config.toml
arch = "vit"
model = "multi-label audio tagger"
dataset = "single notes of musical instruments (NSynth)"
train_examples = 184686
gain_aug_db = 10
n_mels = 64
hop_length = 160
input = "log_mel"
spec_augment = false
win_length = 512
norm = "rmsnorm"
norm_position = "pre"
activation = "gelu"
head_dim = 32
fused_qkv = false
bias = "all"
qk_norm = false
parallel_block = false
moe = "top_k"
num_experts = 8
moe_every = 1
expert_mlp_ratio = 0.5
experts_per_token = 2
shared_expert = false
patch_size = [16, 4]
layers = 12
width = 192
positions = "learned"
pooling = "attention"
num_labels = 36
mixing = "mixup"
residual_init = "zero_last"
optimizer = "muon"
muon_scale = "spectral"
lr = 0.023
momentum = 0.98
nesterov = false
orthogonalizer = "polar_express"
adamw_lr_other_params = 0.00095
grad_clip = 1.0
steps = 2800
batch_size = 64
epochs = 1.0
lr_schedule = "cosine"
final_lr_fraction = 0.01
warmup_steps = 140
weight_decay = 0.08
adamw_weight_decay_other_params = 0.05
Rows from block 8, named by matrix and row number. Rows with one number belong to one attention dimension. Each number is 500 + 40 x the weight over its row's rms, rounded and kept within 0 to 999. All counts start at 0. Numbers have three digits each. After the name is the row's rms in percent of the matrix's.
# q: attention query (model.blocks.8.attn.q.weight, 192x192), inputs 96-191
# k: attention key (model.blocks.8.attn.k.weight, 192x192), inputs 96-191
q.107 096:388516516487531502490451427530433513515481498491505478555504506525498555500530506531543476510450502505438514479515503574529536421516506458550510551511469517458545485594562445471414516467528476573540476442502523464494471487524530471548463480506476571492508506528479536436543421501593536563
k.107 101:539501428417488527448501550569474468486508540494470456507490485481513524522425538555517471500508510457486552498518458447466553503469465472501517429461496571458553549469458451422525451503544485561514505452592464524500498496471519466492418536534426403489510480466445405519429489513559466441
q.108 094:532496527452506506448524486496529519502470462455507432411554491536528492479516528463533487530491534477499517540461466407491491552481437437504526434431453459591446496510457495492486473561463539394440502508498514491416485520573474509491520522450419470550503497500534501525469597553541528503
k.108 092:512493438454476532504466539469494535519512446471507481542471486492454567484503489486435512441445462484507450510524559492537423553525501524523443567447530558555454519493572540557471548479486497490475504438449531493472509487420419453553518542476519455456459396422397480609524545489522547565
q.109 106:497470469456522514468600507513500505479480474456480495468419462554480521556538406443506470541504444498541481498501556468499449470475473577500407494412538482545487505522576547506470483456449510540495517442469494496489524512504467524548522523475522482477468512604497474431491477446449456533
k.109 107:461483481535465545473494542503560516424443529486507578500555511534563468417468485541467571419455535506561489505569496527532498504524454444505577462507497450450425564444485474488504505565452501426565498550443547442545511470494539473534549472505500487519565522498555461592451475486552509500
q.110 096:478550521481531506533481479589436499529484498545580484571478558456504543412437473517551556539542482444525516494551542497496555524486521469479493440498499467559507484475429427506483483527519560541497509425480496495479471470473424537524519497501456533486483526531421490450545532425485533572
k.110 100:527483583494446561444504534463484521480496576457487498481521437532487466495497509488456555460531496484455503569538477557455431539579541526582467491479534492438524463554502486487548531516578450420462493563550506533473493569513530490421445517425495411516501511490458510498584521533580515501
q.111 098:568476414469533453438533547462535539479517444521480520494451517422542548480523471515547563468509523507581556558485545507472512427489520508548524519491498506493487466503549545468536449492456549563502479493536534509573531444482547507485567548509487490542449492474500436418432529457534477517
k.111 101:554426561536544487503449537524495491535537494550521517464545437528511542480458482475477443452463540556506506388531466506516491517470523583551526459511484491518450564498489478530487444564488502472556587535525465499467439530504562478498505441514538443452512573528525473462552527484533487532
q.112 106:541510437465509493486505492482478566491540514578448445513518475540514467454425443498477492580530448530546490584580497525577474456470421553460473495422530533447537506529464423453520415559485468462488527511509430597540484478529568515531513480536521472529503515548546518459507585494491506504
k.112 108:382499483497554517532449504532468547523455516483485483488470532559512519486517505459477480500510530588466500458546472560503486472585505445536508496519539483527462528537435453491463502500526534440582495492450499452562493453482449484492481553533502493449484562513495541505505581476481527589
q.113 082:560487494460466491463543484525541512435553473437414435568487490497544553485495479478468476585504455529450540447539451516424538518477464506466506440506464540491462403483483531490529452457452545442430481533507538488488471482466420488483497472511497491490435452483543495531525558496456508510
k.113 093:531467451529469486510480485522479503467405501470464527528466567512540534505540479558463475546442455518530497519512541474509468540488531524482541547552514579536432411519558528557460527549526506435505536529482566516502530546479437501510502565473443519537455497452462473557425497482469493477
q.114 108:427501452567536438450471461484500506497504522537461526458506463586491475499579502495491510492509559465569522455515533452592492475522521494498537423541493503545573502572503483537466513513515501591479518550553486523513443456409433519451496482478482531450535508506463522459530467479511509482
k.114 099:494542484477486488462543497432469478466461498496554562499547504458541588587458492498503552409555497492462499543468480559509496456573455577442471481500465541432560479468576479509488506434517539565558538502484480476509516490452579455543477459478504422429546516545535594534531554515472478504
q.115 099:521461518477494431520520469500440506493480497593577493534512543506472489439493535526532514502505468519535467460488540498542534491429473566499492541387536506506513599516531514481518549499448532486429503484497544504496476606458523490501551483496513446477472454482527473458443513460452549548
k.115 092:491497494472522605447471516468458485498586510457520497521489509476520523486533501465540552543514510456491551579512465557500506519538517513591532417502535474551479305564446497441570473495546481514544496527520430489490460483434460450511417546524476460500490508505469517496487487481546536497
q.116 109:473565438573587504561541497446422497523499465577486454490529478548465539511482443498543556487510418506636458562569510527566571470551487604494473503503515530509521482534482468439478453507494455501531463510518514513572544495465509509520485475514556552458480512504447496465429541459545523545
k.116 109:414510497485601534548498567478494456522495558537547567511460541560567434480561530593493449425488512528503514505575484520486467490546507572516511436512503534513555479523451376445573533484527531624486469532416447481531532451534518539502500464510485460451533540520514527486545574491545498529
q.117 099:517525496455511522495521452531495561542553443555490473432458543478489508540533511554480548513542522529517565533536481571506478469483510529544488464504496509524538466548466488456427514448505483459471458483423397521460529531518449480516485461480479494467517467528485563424452438496516515428
k.117 092:534558464501439533548506575553508489461484499497412387526464422557486412494497500543451470487491487475485513518532452532508569526500501478544558513529411561535456426488553438570564469520485556525576585524459490530462500508417517491462438507504504486509487593573568510515516580465459556472
q.118 106:467466528524481512534453419478547493523572500508410489540497460519519447543582512452550493456522563501523514462502519489544520496555519542550426532494472509523544524462552488525559488548516486449455496542502492488468491535437593412515429496406508463480490482527541547489603456539516561432
k.118 108:460544422543507454486495531526451559428481446539538423497558471521468536476506454473489530569492503488577510526573539468440570497462530489441492486467489528407620478494421495493507517486470509507519470490486540546488435496472470497499551442578544502527552488484408498495507541543504510440
q.119 101:552480481537539549529534426475502550497481506539437467485503458473422467544502448517522444515519523484498492453497501518519534472478475486490494537511447425512466408483494530414513510452488486562453484492471484520634506499460517497478488464473500519510534529535477594543518549468520545494
k.119 092:493540430519575479505465565490488408454504452469486471499466583604509474464458528534532475499501487569583481507460388558471434527473503483495493519475530545476526530520481550456505522531518569485471502572490485476468507532514589538536489517464559556493559475515517475552508491507424537569
q.120 093:457545601543479494480481490495538573398503566467531488501514504426555464483441501476460476428434508436466503524479501488480578506500494549505494579507425564509473482558500490499507528463399538550504486461492532476498533544483504466461458525515491525488461477510521421456517564457571573540
k.120 102:488451500477519521462469465529520564578488492504468522502445485509520554535483503550514519590478482425452531504523474513525378544488460481508537487447499508531462476494519447521478469457550511505529535543474522471519488518498569483483479440496464526493496545451437481487444475483609464469
q.121 103:469537485502473504392518539496506459500516491421482462498516480576463479526557545478472564519461472474473479442500462436535521485511557519485448430515483498524434512448462562484433449456548511520496556505483432539475494505538463470486532489471514477478465523470488500529525493509454544481
k.121 098:418425482593522497457504468486560532487442445523478554586552477487536492494565461533528479500487460518525478508583500459475535507411461440524523560508590451485464459493572511473492553498470538465460488468488515477497526525481476534528553457469511556550561423550520499450545536496564426481
q.122 100:513478551500499435547453470507540533472489530502508446480485496486505481591473523442398510494486527501494555505445577535458444480549536491512546487519491484506606486497476507552422533541458518460531534516557529458461572538490449432527493487452461523477587591522513521569485563539422491484
k.122 099:548560446516480489522577544487489480484437471522501487554504496508520444560521475489456487518558461572501561562442451452474493525528523479533577559516449521424499455508496412430509453459541443534528534437511508495525476470449460468445510521458526484499516492497413562499501517480506462611
q.123 108:468481506542487543593498505508451516557520434586500479502476506451463518435516580464507407493534474450551485461480529524493494558484571525443534547535439457464552470485504497515561448523504518513543500449417477459536451521471410493434527533496520541531502518485492504419525564494537476485
k.123 105:453523526505464504528502540433585485472534476526440542471480466530473503493463397526508490530475463517462537474530526502502466502536499517553475460482476554527508518436426561479501534451500507428531456441532550441421535567464540487489438464492544526522543519506474507535499501471525559425
q.124 104:471431392490517523506525517466469493557514457493524454527451463499433514514448504482449545505536489524447500495436556535482493515468537531454545475472537472443557483501502495555477490476480522486528501499420482448504519521457438426475596469504533480508479439511610495544470493465461517514
k.124 092:521488556466512537494550433461527515427526482441476455484480478514559468561535448479548493493526462538515535487458568514515467409526489509517572489548469493453462485523563481448512447426484494501503581468500438531496499503440519485470452513468442460524449447509479532470481525547540496481
q.125 109:507491488479435520523477495489496509550482516491560447453493507490548436485493498485479552505505568504494478513499524507501563455504525540565470541454496481449445488510493574501515519564497450497469479528481417501522530519539442559538477548536568545546467488424510461441536442501473486471
k.125 107:470484499561513526518464417556482492509508436535492558493553490477559444489544482455509508510528525528584526482454562481423532444415447536466501453553509510560517498521561533516563531461492550488539486522505446476555538439546500490500534513520465452502578503537495575477454492518505468478
q.126 105:491546427486464447492490517479478560466527512559486423464493555480418453533506594483478554537535537401553513497479472492547442490549452473490528509501510511568474538507516465520472421456539568493447479457542537522485534543559493461481529491458464475478527511501501487486536579493414527533
k.126 103:496533467531497487542558522541542473522481486474521498492464435515467520522518513525424463426532467566491575561493485444470517509440495588581504497474508499428509555541462449475509481448534474536534514411455486528479481499428489470464503560456518504486444509503515463417473577503503499519
q.127 090:435558467509411496498495489550476585490585516462508470546524467488439446456470446498491504506553548516534430442483484514511463530440453483503406557460463564558472456455540469563483505498450544486469464481507550460479534450550491561629522514483492506486502484436453469498503445497389437485
k.127 088:550528565573485505481443457490499453533504501447523477495597549482532488500471487594462590532542497506517544468596498458570471438435503534508463449511476488501405474480497437499523519451513452439465503587473505521475554482462524454462521496525481522553516500446515518547474517543462519462
q.128 104:494546497474490453471565564461466439553419480475475542528488440529482452496599457579481490450475532536489508553513468593526484550547442450508523543513509536586450479472496509526505437528484548443443488508478406527510581497498490532510500550513514478497474526509531492549500523493546509583
k.128 098:509402491518443575469477567514545448522451541496533433453535488501428515519532538503523472509499525493521495489497496481464497533511409503455485582443501463490470553482483480445511561500507487494440451552541505497437537430518497495516506504456508494523487547510449501452495491477416581520
q.129 099:495504506479512487472508501505521466555577511480483512480487497562575513550580488558505499556505524527555551498465544550489543417439468550454567486544460493445511481473493543554572530499462508450488517489374436435457460469561442529455525539529457510475540434521481523595508508434481492514
k.129 097:477468524491424541546446424530470534513476455506484507580403425488496545453524468461476478501521472439465507448499474449483412511584479486531461516538521530484518486500489571507539515509526549583551509554489535576488565519534554452462391524477465511478508588481513514476511443472539483499
q.130 091:524474476544506477434523490530546479449536469547502519479491566461413486462483465528501522511534518541485454472552462570501432475503593567523461547420519440457442506541553463534536511492516482526504492552487500554515426517465459503437500490516535448546477480515593489476458504467468550475
k.130 091:540504491554520549527539476505566471453574544488531509522496466569546515478522509487530507461432473494518528450546512540439518448436533515504507541534471541450518494473439444569471493462486522434496528540448495493572506487497475443499515436512427498492546468519539414610485493486493500468
q.131 100:495535483476497535491557522561505541506525468514422525474557499478500417486470549531494558506485454524454566578465496512553447529472478444475524559564416551454494428487493449484508497491481595457513514557531514512432411465459479529480520516518513530434471524573479501535406583528520468471
k.131 099:437497522578522473510504560503533573526427451444505468532552565576499485531501469563451544451492484515473570525508527545479543505561477527529472530440514502523436538478502518467520406507513519543492386493513543528482549487435508497517547501539545475447487589477504470464500492519589461524
q.132 101:526486513510520474553483516467482511569481456506550531580528538518460483440499470519542447501479419503617458501556517496462522539431506503509505461536541482497475464587517543508505527504504565508529517487475442413555470533569544442485507497565498485471449503486476543526543461482576377526
k.132 097:554476547496524477516475454508480544536511494474447477384459468501514490607598544470536461531480516513527560452457518465541488499524517492534541448508544502459473549502449488539534559465481479562507518502482550508524499494504473469540492506456471454488476547475495527462607472512473489492
q.133 105:466504504487507560455485561465567534482572531500496479534554469487499490540602491525500516483461557464521459475456531461566461528558477475390510510449498485516460454508463539474509552472487381457442443468459455495571495535465537533487478514542551504527493459467516538531509530464444476527
k.133 097:547488496550469548498532549522490442529487580495494540463486543571461552470483588503433501524546483476561469514531479395446521533483452459448479481413448496502499510442487599463467510474551545402531455561497507443514474513600502524407525492455415479565482467502504493463520449504537521493
q.134 107:452464532546530543426500447503540523498545425543467447516531465545559514534517454500537493498458570480463548480425465477558482447501543458493480510474466548483544453541551528471475478473464561425509501497481514543512486413462428492568485482510497513525519477541493441546510460517469566568
k.134 110:530472517522491455509526509548523485504469514511485493464450510555519539487431499524392464532543481393453508552474479593462544434484482523548472567489533443528533558456495538464474478490563523468519474498574543491401591513527508468583430462520466442516503456516507465505434533451541496514
q.135 103:460474522462489502519547534506473535520507484445464485471499571468510502515437529501468479528549488530469563461486553438467553456428544586453548447526523514527552488506586492511502547417481547525559451439465532497501475535515409499609492486520571493449516535441497451490496466525485533533
k.135 102:544500471457534447468444568506440489545505464465571471469472507539476541589471494432544520478454438492411453526463434515532489494512455582524486486539446466472513563480468518548514487523573514553576525521571546421484583513451555505495548508480512472461513503541476460452398468418477465480
q.136 097:496519509544487489464496503592491529498587530473412521523470535459474538497548529497514531506466453486524479487442479512478495568509485473431533507467514497472466392550533540495526526525568478501504507509411535494540493548537469514599547603451513478423524462451476536556505502501511471459
k.136 092:559387524512470488587526495488492517426430524509504527472491504571536497497472431501483512412567489517547505535497500491459485548434502497522488512495501507449413517460498482521420471493552469529534436559489507480462475473528498465465438536554465534565530483499467569419423453494601463471
q.137 111:485553471556547477419457522501498484492532498550562537519482538522483505463582425543515482430503460509485477470515526480525555577526486525468508526451530465490446474529470467450552499432541466482549544519486489510476448555463564503518560495430497547515518464483556551481464506482508517518
k.137 101:486468425449454548542539514547500455451395471477563518518370537469472517531521476501536532475449494492495519494484518522458471556530561506527452471545529539480464492528507494601429517513513485455518483494477528534491505492632464496433510479483506509563527523434474473478524551496494497469
q.138 099:545504493490532566481452554553550516577480487497511493490486500507501496498443407552520488480476529469421562565513516574529515493520407486546461444588501545493479541465522468520469523510500546522520451437490532499428563509445499527571458526527499581475464536455491518463429533569559556534
k.138 103:569487485449451503474461498444552517455460482516518462530494513509514421490492550552497469468517420537586529473467463527469469557525457480515495514539437501515545478511509524494466444496562538508424413441595428504490548509492543499504488456537523506529502504455506516531456498450521544502
q.139 102:490487470447546488542444473553498439488416462453503546508421468513493538430475485481526535465500470489512466487530506482515500550488519434496509468418452466475545556453464502492460489497540508443509567449499469535509535407496429535489564524414515461550601571475519474568492506468464533525
k.139 099:510515512454552485452458552423445508438529526497527432568501553520508538468511474499464558480456468508522524438487524566568528512586501494547469532445547465533587449485591493483439581541484456523513454476505491454481449528558514485512402560480516540574390450531476549456503482523436560491
q.140 100:395499449501496547494456486476479504455468516453439471480564494424439493525503552426525585515505552457462447476461527469442487496525466496459481552491468489501494553511497471523457550535539499524467506480459552600548494524436580500530437493469517555470464518496471499480429463480465510443
k.140 098:508607468519541480493593508509498473467459531553461509513471516575526551559524542540477535450527485527470452543555550461522502500528489424524492489494459490535513529528504533452523416549524417404474506516474504460500495510500485504465543468513525517490520474499489586493457503481494403501
q.141 099:517565537471564515543504531443518438414490431512578447473465459482432530528535526515469447473528540557463389442515521470536526435426571527531523493528526509486383537494457547470498454464524547454509469460516520474473522487465517472544504491519474519508459520558465579546562477588506425488
k.141 104:501450425539532477452465492535525537579527465557469516476609592424488480508490500504575485593453440490519533455521522455484544513485489525435486550535539498490526494522422459480501520523481560453538518491513421480507413500500483415527505496545502514475440514514510501497487488494459512492
q.142 092:553512538498459487534482506558490495549538566510466519528548431518550514512465512439475460490539505510453494473502426489455515606536534542506579457495516449524478499475493519565423551487562603516487594550519498443530546486514465510503510482536536540529483549459504544489516513494502551570
k.142 100:511526472447472482486485575394510498471495471512513503501448567470474510468609549513524562460461477471553516453497481541442520480463552494517537478409512493492485441510560437464501571456492491605506503465490554558517441559564477537502512454480533461522521490476554517446491445440464506545
q.143 100:440551552492496461524564465486536464490428476485482549482569503558473460518515447518445552517549536518510555512428523450540522456524501505450497532507479531471519486517509458456513504461511543462465573492512459598518496476564483512532550557433491492481447505490515531535444525543502455484
k.143 102:542463531511496571498526521498404461474535570573486505493492482464536513521499510465542558510466497482519545491448487533525537438572482458564490515414495466531491486486506566499431474510553465527486568578471571462527513442452480503471473457533547522547513510480552566516558527484525538557
q.144 113:533465458509475481567530484546522555509419494550556534474520495485508490506525615462522505405454550451549504491533450436568493503523556561496505498514519412500501487595464542521498504456568531533542512525495465502446529502487550478511478464479536525488580539521504528483446504489517491487
k.144 101:501545491416521517510454459420457432528566502489535459491539557447457560582491497575491523484507631537525525541557525512459518468453519537509521411451500487452494414439519444571477505509503420565520497453438531504534499506565475535528511523539500496469464527476443543449501520468501461531
q.145 095:509496457537510501508485551484498544529404495511495541498545496556539475535565503462446536489440519562545558540434455565510495490475495457506457516529460430505525490453484547525466510411509554558516503465401503418494454450505531455516487477513442497494543544461540501500516512456469469503
k.145 096:507388542463495539451506463428507443468487503545506503483526531442454504519482431496437532478418546526448540496500467497449512554569510515513519482436505498544492482425461467439536470556537545587558478524546501512488554473535434506464489493508523523485505562494545554472404519532572577490
q.146 106:479490530493562508484601409539420505522493524579500496560547507516551477530432488499484465532483407465501501532516451473574502439502494511544445513517513482482519455514432448499490465533448556482559448620487503530565444498507501564450507488466415576431489494519454478548509459560496546468
k.146 109:500525594600549457509533528558440479471520479476459487533440456507536433531523487431480484558549550465434589577589479501464574497493449551523513442470437547507442505508505457466569473497454499482461490542482543544523502529470496540496542494449561498512583514478563424489498590480504499519
q.147 101:518531565505480562495497487499597504492524533565465500526496520512491549503493481552524496545578460523466468483525548552554458501477491558552493447539519503538479514505482495525554446496504560545552472458503398518483504453536543490493600442522501476423517564560451551503500533461531444490
k.147 109:480515466457468507560472460485552491469514534488527475563491502507487530535502513514489542544440555522530585474513427531493489485525437439496472504509517472522492542478431505587577485458465527559400488513500575476542435609437487452448523514461467541491530574556543470471501540491516537476
q.148 110:552493436536449593505458484465528485526453457452441593502546484539559435461496511486519500499475492418431526445503432484504533480480522423484564462511529521447517439441490473508438541514482451474446452534450551510510587524526494520546451515497585540499509539559467512573514485508527502536
k.148 111:493487560550416504516425533508449495557542529515524447576562517538451482518544521548436499525550492465627484491465467499562524508467514526510480533426479489491528497425503563515469546514523448582496429467493456420449525504491549527536431501547470508554454475526540470508490526506449427502
q.149 103:510452448480520463504557521510527408470467472533552514498506425530498456603500473508524513486455504478549486560553517463471523516521489480564459541525566464534510502558530475495502443493414472486484498557479455521644539522444533503514520574488481544458515485520466480497465520559439479621
k.149 101:460494461518512485455567527508540463418520519489511434550525557514522525567497541515476456570514490458579460512559510501431516554536454499444464449445546579511528524415509486452483487543452472477534432557486467539472501496550469490513553525481480478539464504519500400477534499574484527543
q.150 102:461486519493470517521526519444514539502523529534509547504493476514486540471477456512495529488578445472635432463499521526515497465474461569463468492472555427497529515416511565436523506466535480509540426549454471441562473523535538421498444529494500541558555578534529425499399489503525506530
k.150 097:489446435467463575538507478559503452529588513523464571491468530511464469548543463475457492497461525546463507476575430515523527545475504538576459481635484546519475483424465471558542516493510494478450540490536432536511479548467523426558468504496551503532463488493555540477509537467477496467
q.151 099:452493507447478497510552530486429518530538511520527537507551468445560520515500486485526542418561448459524466485507509439597589505510546468436426449490496523438528503519493410427466502464419488418519419521483506535511595515577498507466452578490529458488438446478488416531497518432496596524
k.151 091:558501547519526533494494530480483534520534550530480516531504516498530471483492548414450525487504478564518518546520532499504535509504509546543469474454454535486485513509535508521536487456570404443479515540460518510527464485512461568551542558511423484532528522504440466494542555537495432474
q.152 109:552443479552511505488519473508484472521531555457477462485479486518490474475494532524494506520495532519492596474437520459464477523488481498534448527480563486525510474480458565506524611520529523452465540547547473426474473500463517487463427530506514549409447368406501527512471517563465542546
k.152 109:528477473452409550502580441529563436496492481503510478518444386499482448491531481552525475513568452440511483528443499503563496510455498439506521418497521451520528500538501527504478533458497462489498444489531532574496476587589526464531526501475470474503520514461476508526515460477439472473
q.153 094:467472488519560488509528546518486479498526500500489484558454603493541554537503475481503497453547474508569492515431534481483465489518554544520415588492497422526494476514476548493494465496502478512481481484515545517471520504554520530400490425493530580528497451453537534496514481477482535495
k.153 098:502582499434507506540533434533489482522502504455506518479457435529467416543483491421463505542477490466526481490522519398463561491534489575458529557568503551484470445485587510457514530519497549511526487508551527546574468593491561405491586568526508436514534516578532472569463524525490462515
q.154 089:443521515575552460467484493411482476460459624495590494507493451549504434505597476519540432508488491517512543452486541525510523448477527505560566563466563467515523466439461594460506491592485497491538495458582472462530412443454543516457505481526471491520533470528495502501457499477446530521
k.154 089:487498504425518498504517470500515449524519486491474519506419528414493475481564537537534492555510470470470470558435451454387441493556459536427497452531545540495482539452469465466468521486486544471515550508501541447494489489479461440517469517487507402487540424529563493471485535471568520563
q.155 106:495511518493529517517455599518568543547515502468428550492491552482431552515516581438520504452535479428527466462422468469452473515460542460494514507524490440536480488536471465492533536440524544518436493453429559471522560449406441462565526448466478461538539572340527549461504474480469514541
k.155 109:571560461365526514521438505463441564547539484526501539460434479558489513515516525522481506481517498500500483433508498509492476430476481462507500559434512438515496531517532526492442529534551574486568523491515521517488440624554519464465533470579563516545528530571428586487536470488410497448
q.156 096:465448512493527509429497531511464484534493527509451490506569546473480455497436477502437525545550524541511506582536513471520484505472540542517466460421455467463503509499454369405537510543509586507572548496518529552497460518515473539513530487475470526549517529431559508441517550510453515519
k.156 087:472573525441470468460461574434499486474476499499553485452485505510463440531495543443467563463364506513532492464508465540516486540587514402544485520537489474498560487565510459488487505494480491497537463506518535470515478544490382507521547415496604481480461516532560472476541511513443536541
q.157 084:501527539517473464477501486540400469505513498443526514543479561489511535463505490619475509561525493503462477508518474535558500586434471467466521455523551573400531531472545546477500470566519495542524551489550506533472500489522459533484407561388607497468490481484479414500461466508519539471
k.157 083:505486526454476492506446517581509489401465511505449448546567489496478497494561527509529459446507510519541559512514579546543521537495498571551564482457402461470449514528545497497446504462497422559504499450544469491521573446426500478480505604422479461574503473490464504521475508478450486472
q.158 104:527559504552425457513473446496490418466452486409448482526568545522506480460573489453468540502528465536461500463528514504466424474492583504408511531458475524509494506472529475420496496495537470477467486478475497539419490492579438433519458494447513477480441454556465438493553545459485463493
k.158 106:513476459520480540504481526487547454476450468502420508517493485507422491519483533532501515428533495491527510589525538509493568492519463548512460577461470506462441501507462462565492506430542466545543491528489444442551561425512530463548517433565449486547458490485490506528565488487450570504
q.159 093:516408477595447538569549428492538505460513503520416508541581548507421484453480550523475520582485495503466515496487510427490513526471462403542444432492519484478479521544474556461468460504542540488497470507531474532503529463552549535570496535440433524470481457492582461451500483521499473470
k.159 100:515480538482615527432543460519497493494513517494456435483485510562529468521427466526527526506518477448516517492534485553553534551469416483521581469519452485536480569446429471492540506431476466467518450493452471434503456561517470550552508509476526559480470472542549504524444494565471561415
q.160 099:570578528523462455465537539468503514453465480487580480521550533560480464515487542556406509477496528529436526473494538571430496439479550526506521464439505493499541508504432499522503508532523470519497484542496506489512547509518517445567479523500472532539522458544541498503440505540401470467
k.160 109:492513444486462443544475476494502449465566469495527524427481423480459507485453447498574482470441475435495472451457531509509422453421514499487545564545487474465536522513504535429473478501454517532494496521515593468490499490495532509454509487494433485484507512474491413491518468462482494562
q.161 122:522503526536444555529512509455488467471522430479443503457469425428575561524541486450558492521492497514421542459496524433488413535537520473494468485494517448465469448504432525522523441518486483411463561409522500492523420436489498480490501494507516447543489428530445475541477453478513474528
k.161 111:561550433529509528504556549492563521507484564465426542515484503592556516492548489483494513503494541491516511501431484453480505602523405503568520448480502511509481529499501491468451455480563589518495453535510556543464432479471461467547593521551449491422524468508532511494485471492529450532
q.162 110:487550595433453469478500593453468465492484469465476524429469516519494527517523383498500514484416517462434522511456461452458461456492523461499443539497538459493470517497525534515562442467481559491460511523502497508500476511562455527501443490477472533520543581487440497443470421524508484523
k.162 114:503517497515504520517496500520524573465481497440542483560506508436518493522477515542518509480560467424506437545531519566519495527557437486415559530474514458434536458463487618475436489503532503498475548492495468552448558470500472494456427513519565511442444499480467473603496525487562500536
q.163 095:542527551543496404525504477499479564585475534523495491426468533526430445471543526488443491467475440618528520542512575465436511499419514492472523530511480582516454518507523504484512479477465506522486543566579517483503486583426586548517480487544558508537466443500515522436544493495537518560
k.163 100:471543512470475515577551511568477475473568452497453533488515517484499492472524532551465565362537560564541501482508483542554513510519574437520532522513471506510477471491493534464560516535452502521467552508519474488534498516501499479533464580572509470527516577424501519530492426578547489519
q.164 108:544581486553488496456495510454476511410525497564491485594492507544518505472474518490487451562512583584535505481613486513481509539534503539502458492536538471488528467479427525469470623536533531449541526504524517611527471435542483509538545486441564500549489548569498561393474545621493446513
k.164 112:459542487481478581509462447575542484561553501522481535445551506525594427467505562490451530436447546435481483495441457439571506478446525510510508563529500485486451483486511479517495543548505479537509538473395471477442451581479479534512536530491481476517490504502481419502531524487503476535
q.165 107:463463500427496452502480516470479492519531509438462396470494429480470524463498568484556452442495481508476428506518539462545555524589478501478557457476473478554464533454501473488555474438500511560514477415561524573549451459533515465490514502502494543476433535495493414455582546472529492484
k.165 100:546566546446529533510529467575508541456489496565529469501568514503548527542504522528429445494513475482520441543442507470511544549476497518483570518408530465552500502445491510488472484518483554499593489478409531536575569473484433519543476426511532483514525453421498441582485466531540478522
q.166 110:514600553502522502474558565465507461449536498531576478468445513450412483492459527509566409510516505517531486522439444550570514421459457528501462464555512530473482517491456456510498444546522526433545451554500498524552484486542512515523493526503551507446512563524461419439437486480575512556
k.166 111:486456508467465558478481474496464507571505517581569544437503513478491513524439474505431500558469450450468522491534442524537543601463424431488581542485487474523555536518518552463480478495545484511459576572505466533505512532470497487501508546470519481508510506523504439519515573574460567505
q.167 107:507539522489501497520480455506368538470501420516460503525549476497520515520575489501507576460585504509479557498506522449466478564518536510495542501506481443571481505422466505480456507544527468440506488540519459457496558543550569492565535524511541477531379469527431475477498529499450556547
k.167 110:464495511498494472510521444526516502504582499500551482468461532583471512482447472515473513465505475531532563461467442469555496434492506547560430476504488525525487512531505430453425494537524524562473497455501458521538512490533473507495520498491640552450558536539531522487519478559563515494
q.168 105:528498525536520520484497466563524517475483539551536481439580470488498494535507447473578435526503539510548521511455450529481465464472496466535509547584475520476558505480413484515532470536482500502526488457497535519435487527499483497524499479423523469530499587452537436526571506470486495479
k.168 106:508531503503534498506437514507556488470483492526531506414496502515469548561488512495414487525479520538512505429513493530509535574469477493478510452514546402483521537564426608582496516489498553492496521580435524568497529573498509531514467561446515542492446535467488498424503464467504505426
q.169 105:520517483424567522478430459481527484465540531524501505515526407495560538457444576507481440522488535510474484496504455521495454491569494431493515542529459489484543524498576506536516483462488549551462518535501487468512491466471526521517519490555528552454547429541529479486515526551416525461
k.169 099:517453547527583417452500501499536501534417525460461475537485532496471478494514489569448372485462551492544462508506558467455517562479550510450457501507460544540463482496552474440515504491518471539506509496510490426553561494475549514513482497508455512519470526576568578474512469463433483563
q.170 106:508475464482431487429574480541526541465559469518559468481514510472471520547401498447511501568507480566506501555510515425498518463501469417487508577461510574454460465403439499534476440492521538466581456505547501539500470557519531420459515531489570490481502511483490454489500452442514503580
k.170 104:437493524432531567459447509520474472580425452526450503458541500539479513479520500515493521511577491551517524451474491521515539527403489513520492481500537504521485535532480590528484504480465467529502546573526531526513520470463498479527536516559480596481489481505425438465468533496535485593
q.171 110:503529481523489486519473529504534541546516498507515523416536483417474542494496490544489413489456534507543473509550510536504504529515540483485565505447465440557536491491499447505428485485525458534438490388555538515484425511520471534433509498522507504497549556578540527434506554486529478452
k.171 107:501482497447455477449510465455502485521453557540495533460510485466538539459544562481441489468465484471512596482487495478528555532539535500469507551571500516567425512489525459508454502495460503425521551488442586466486516444460506550532481494545430491531495493452480466527515444458465440527
q.172 099:445537566532462493496504509489534520505432503523434525466503546507487494426516480539535525498581461496512496508459550578540529497428570538444523474520505461535507543514475520527572472476528434480513445399545489417521583515453565466534552536507481535571442493501454482465436496520546495491
k.172 103:558436487555496534505449525484561390510477484451542513465471559502512508469466490491571496508513544485511503484532588521547539437484391533479489571550503477503424489545497460513467503531556527474500534488457486516485459489512490509516454494478464473566561420429545612447504542463449531517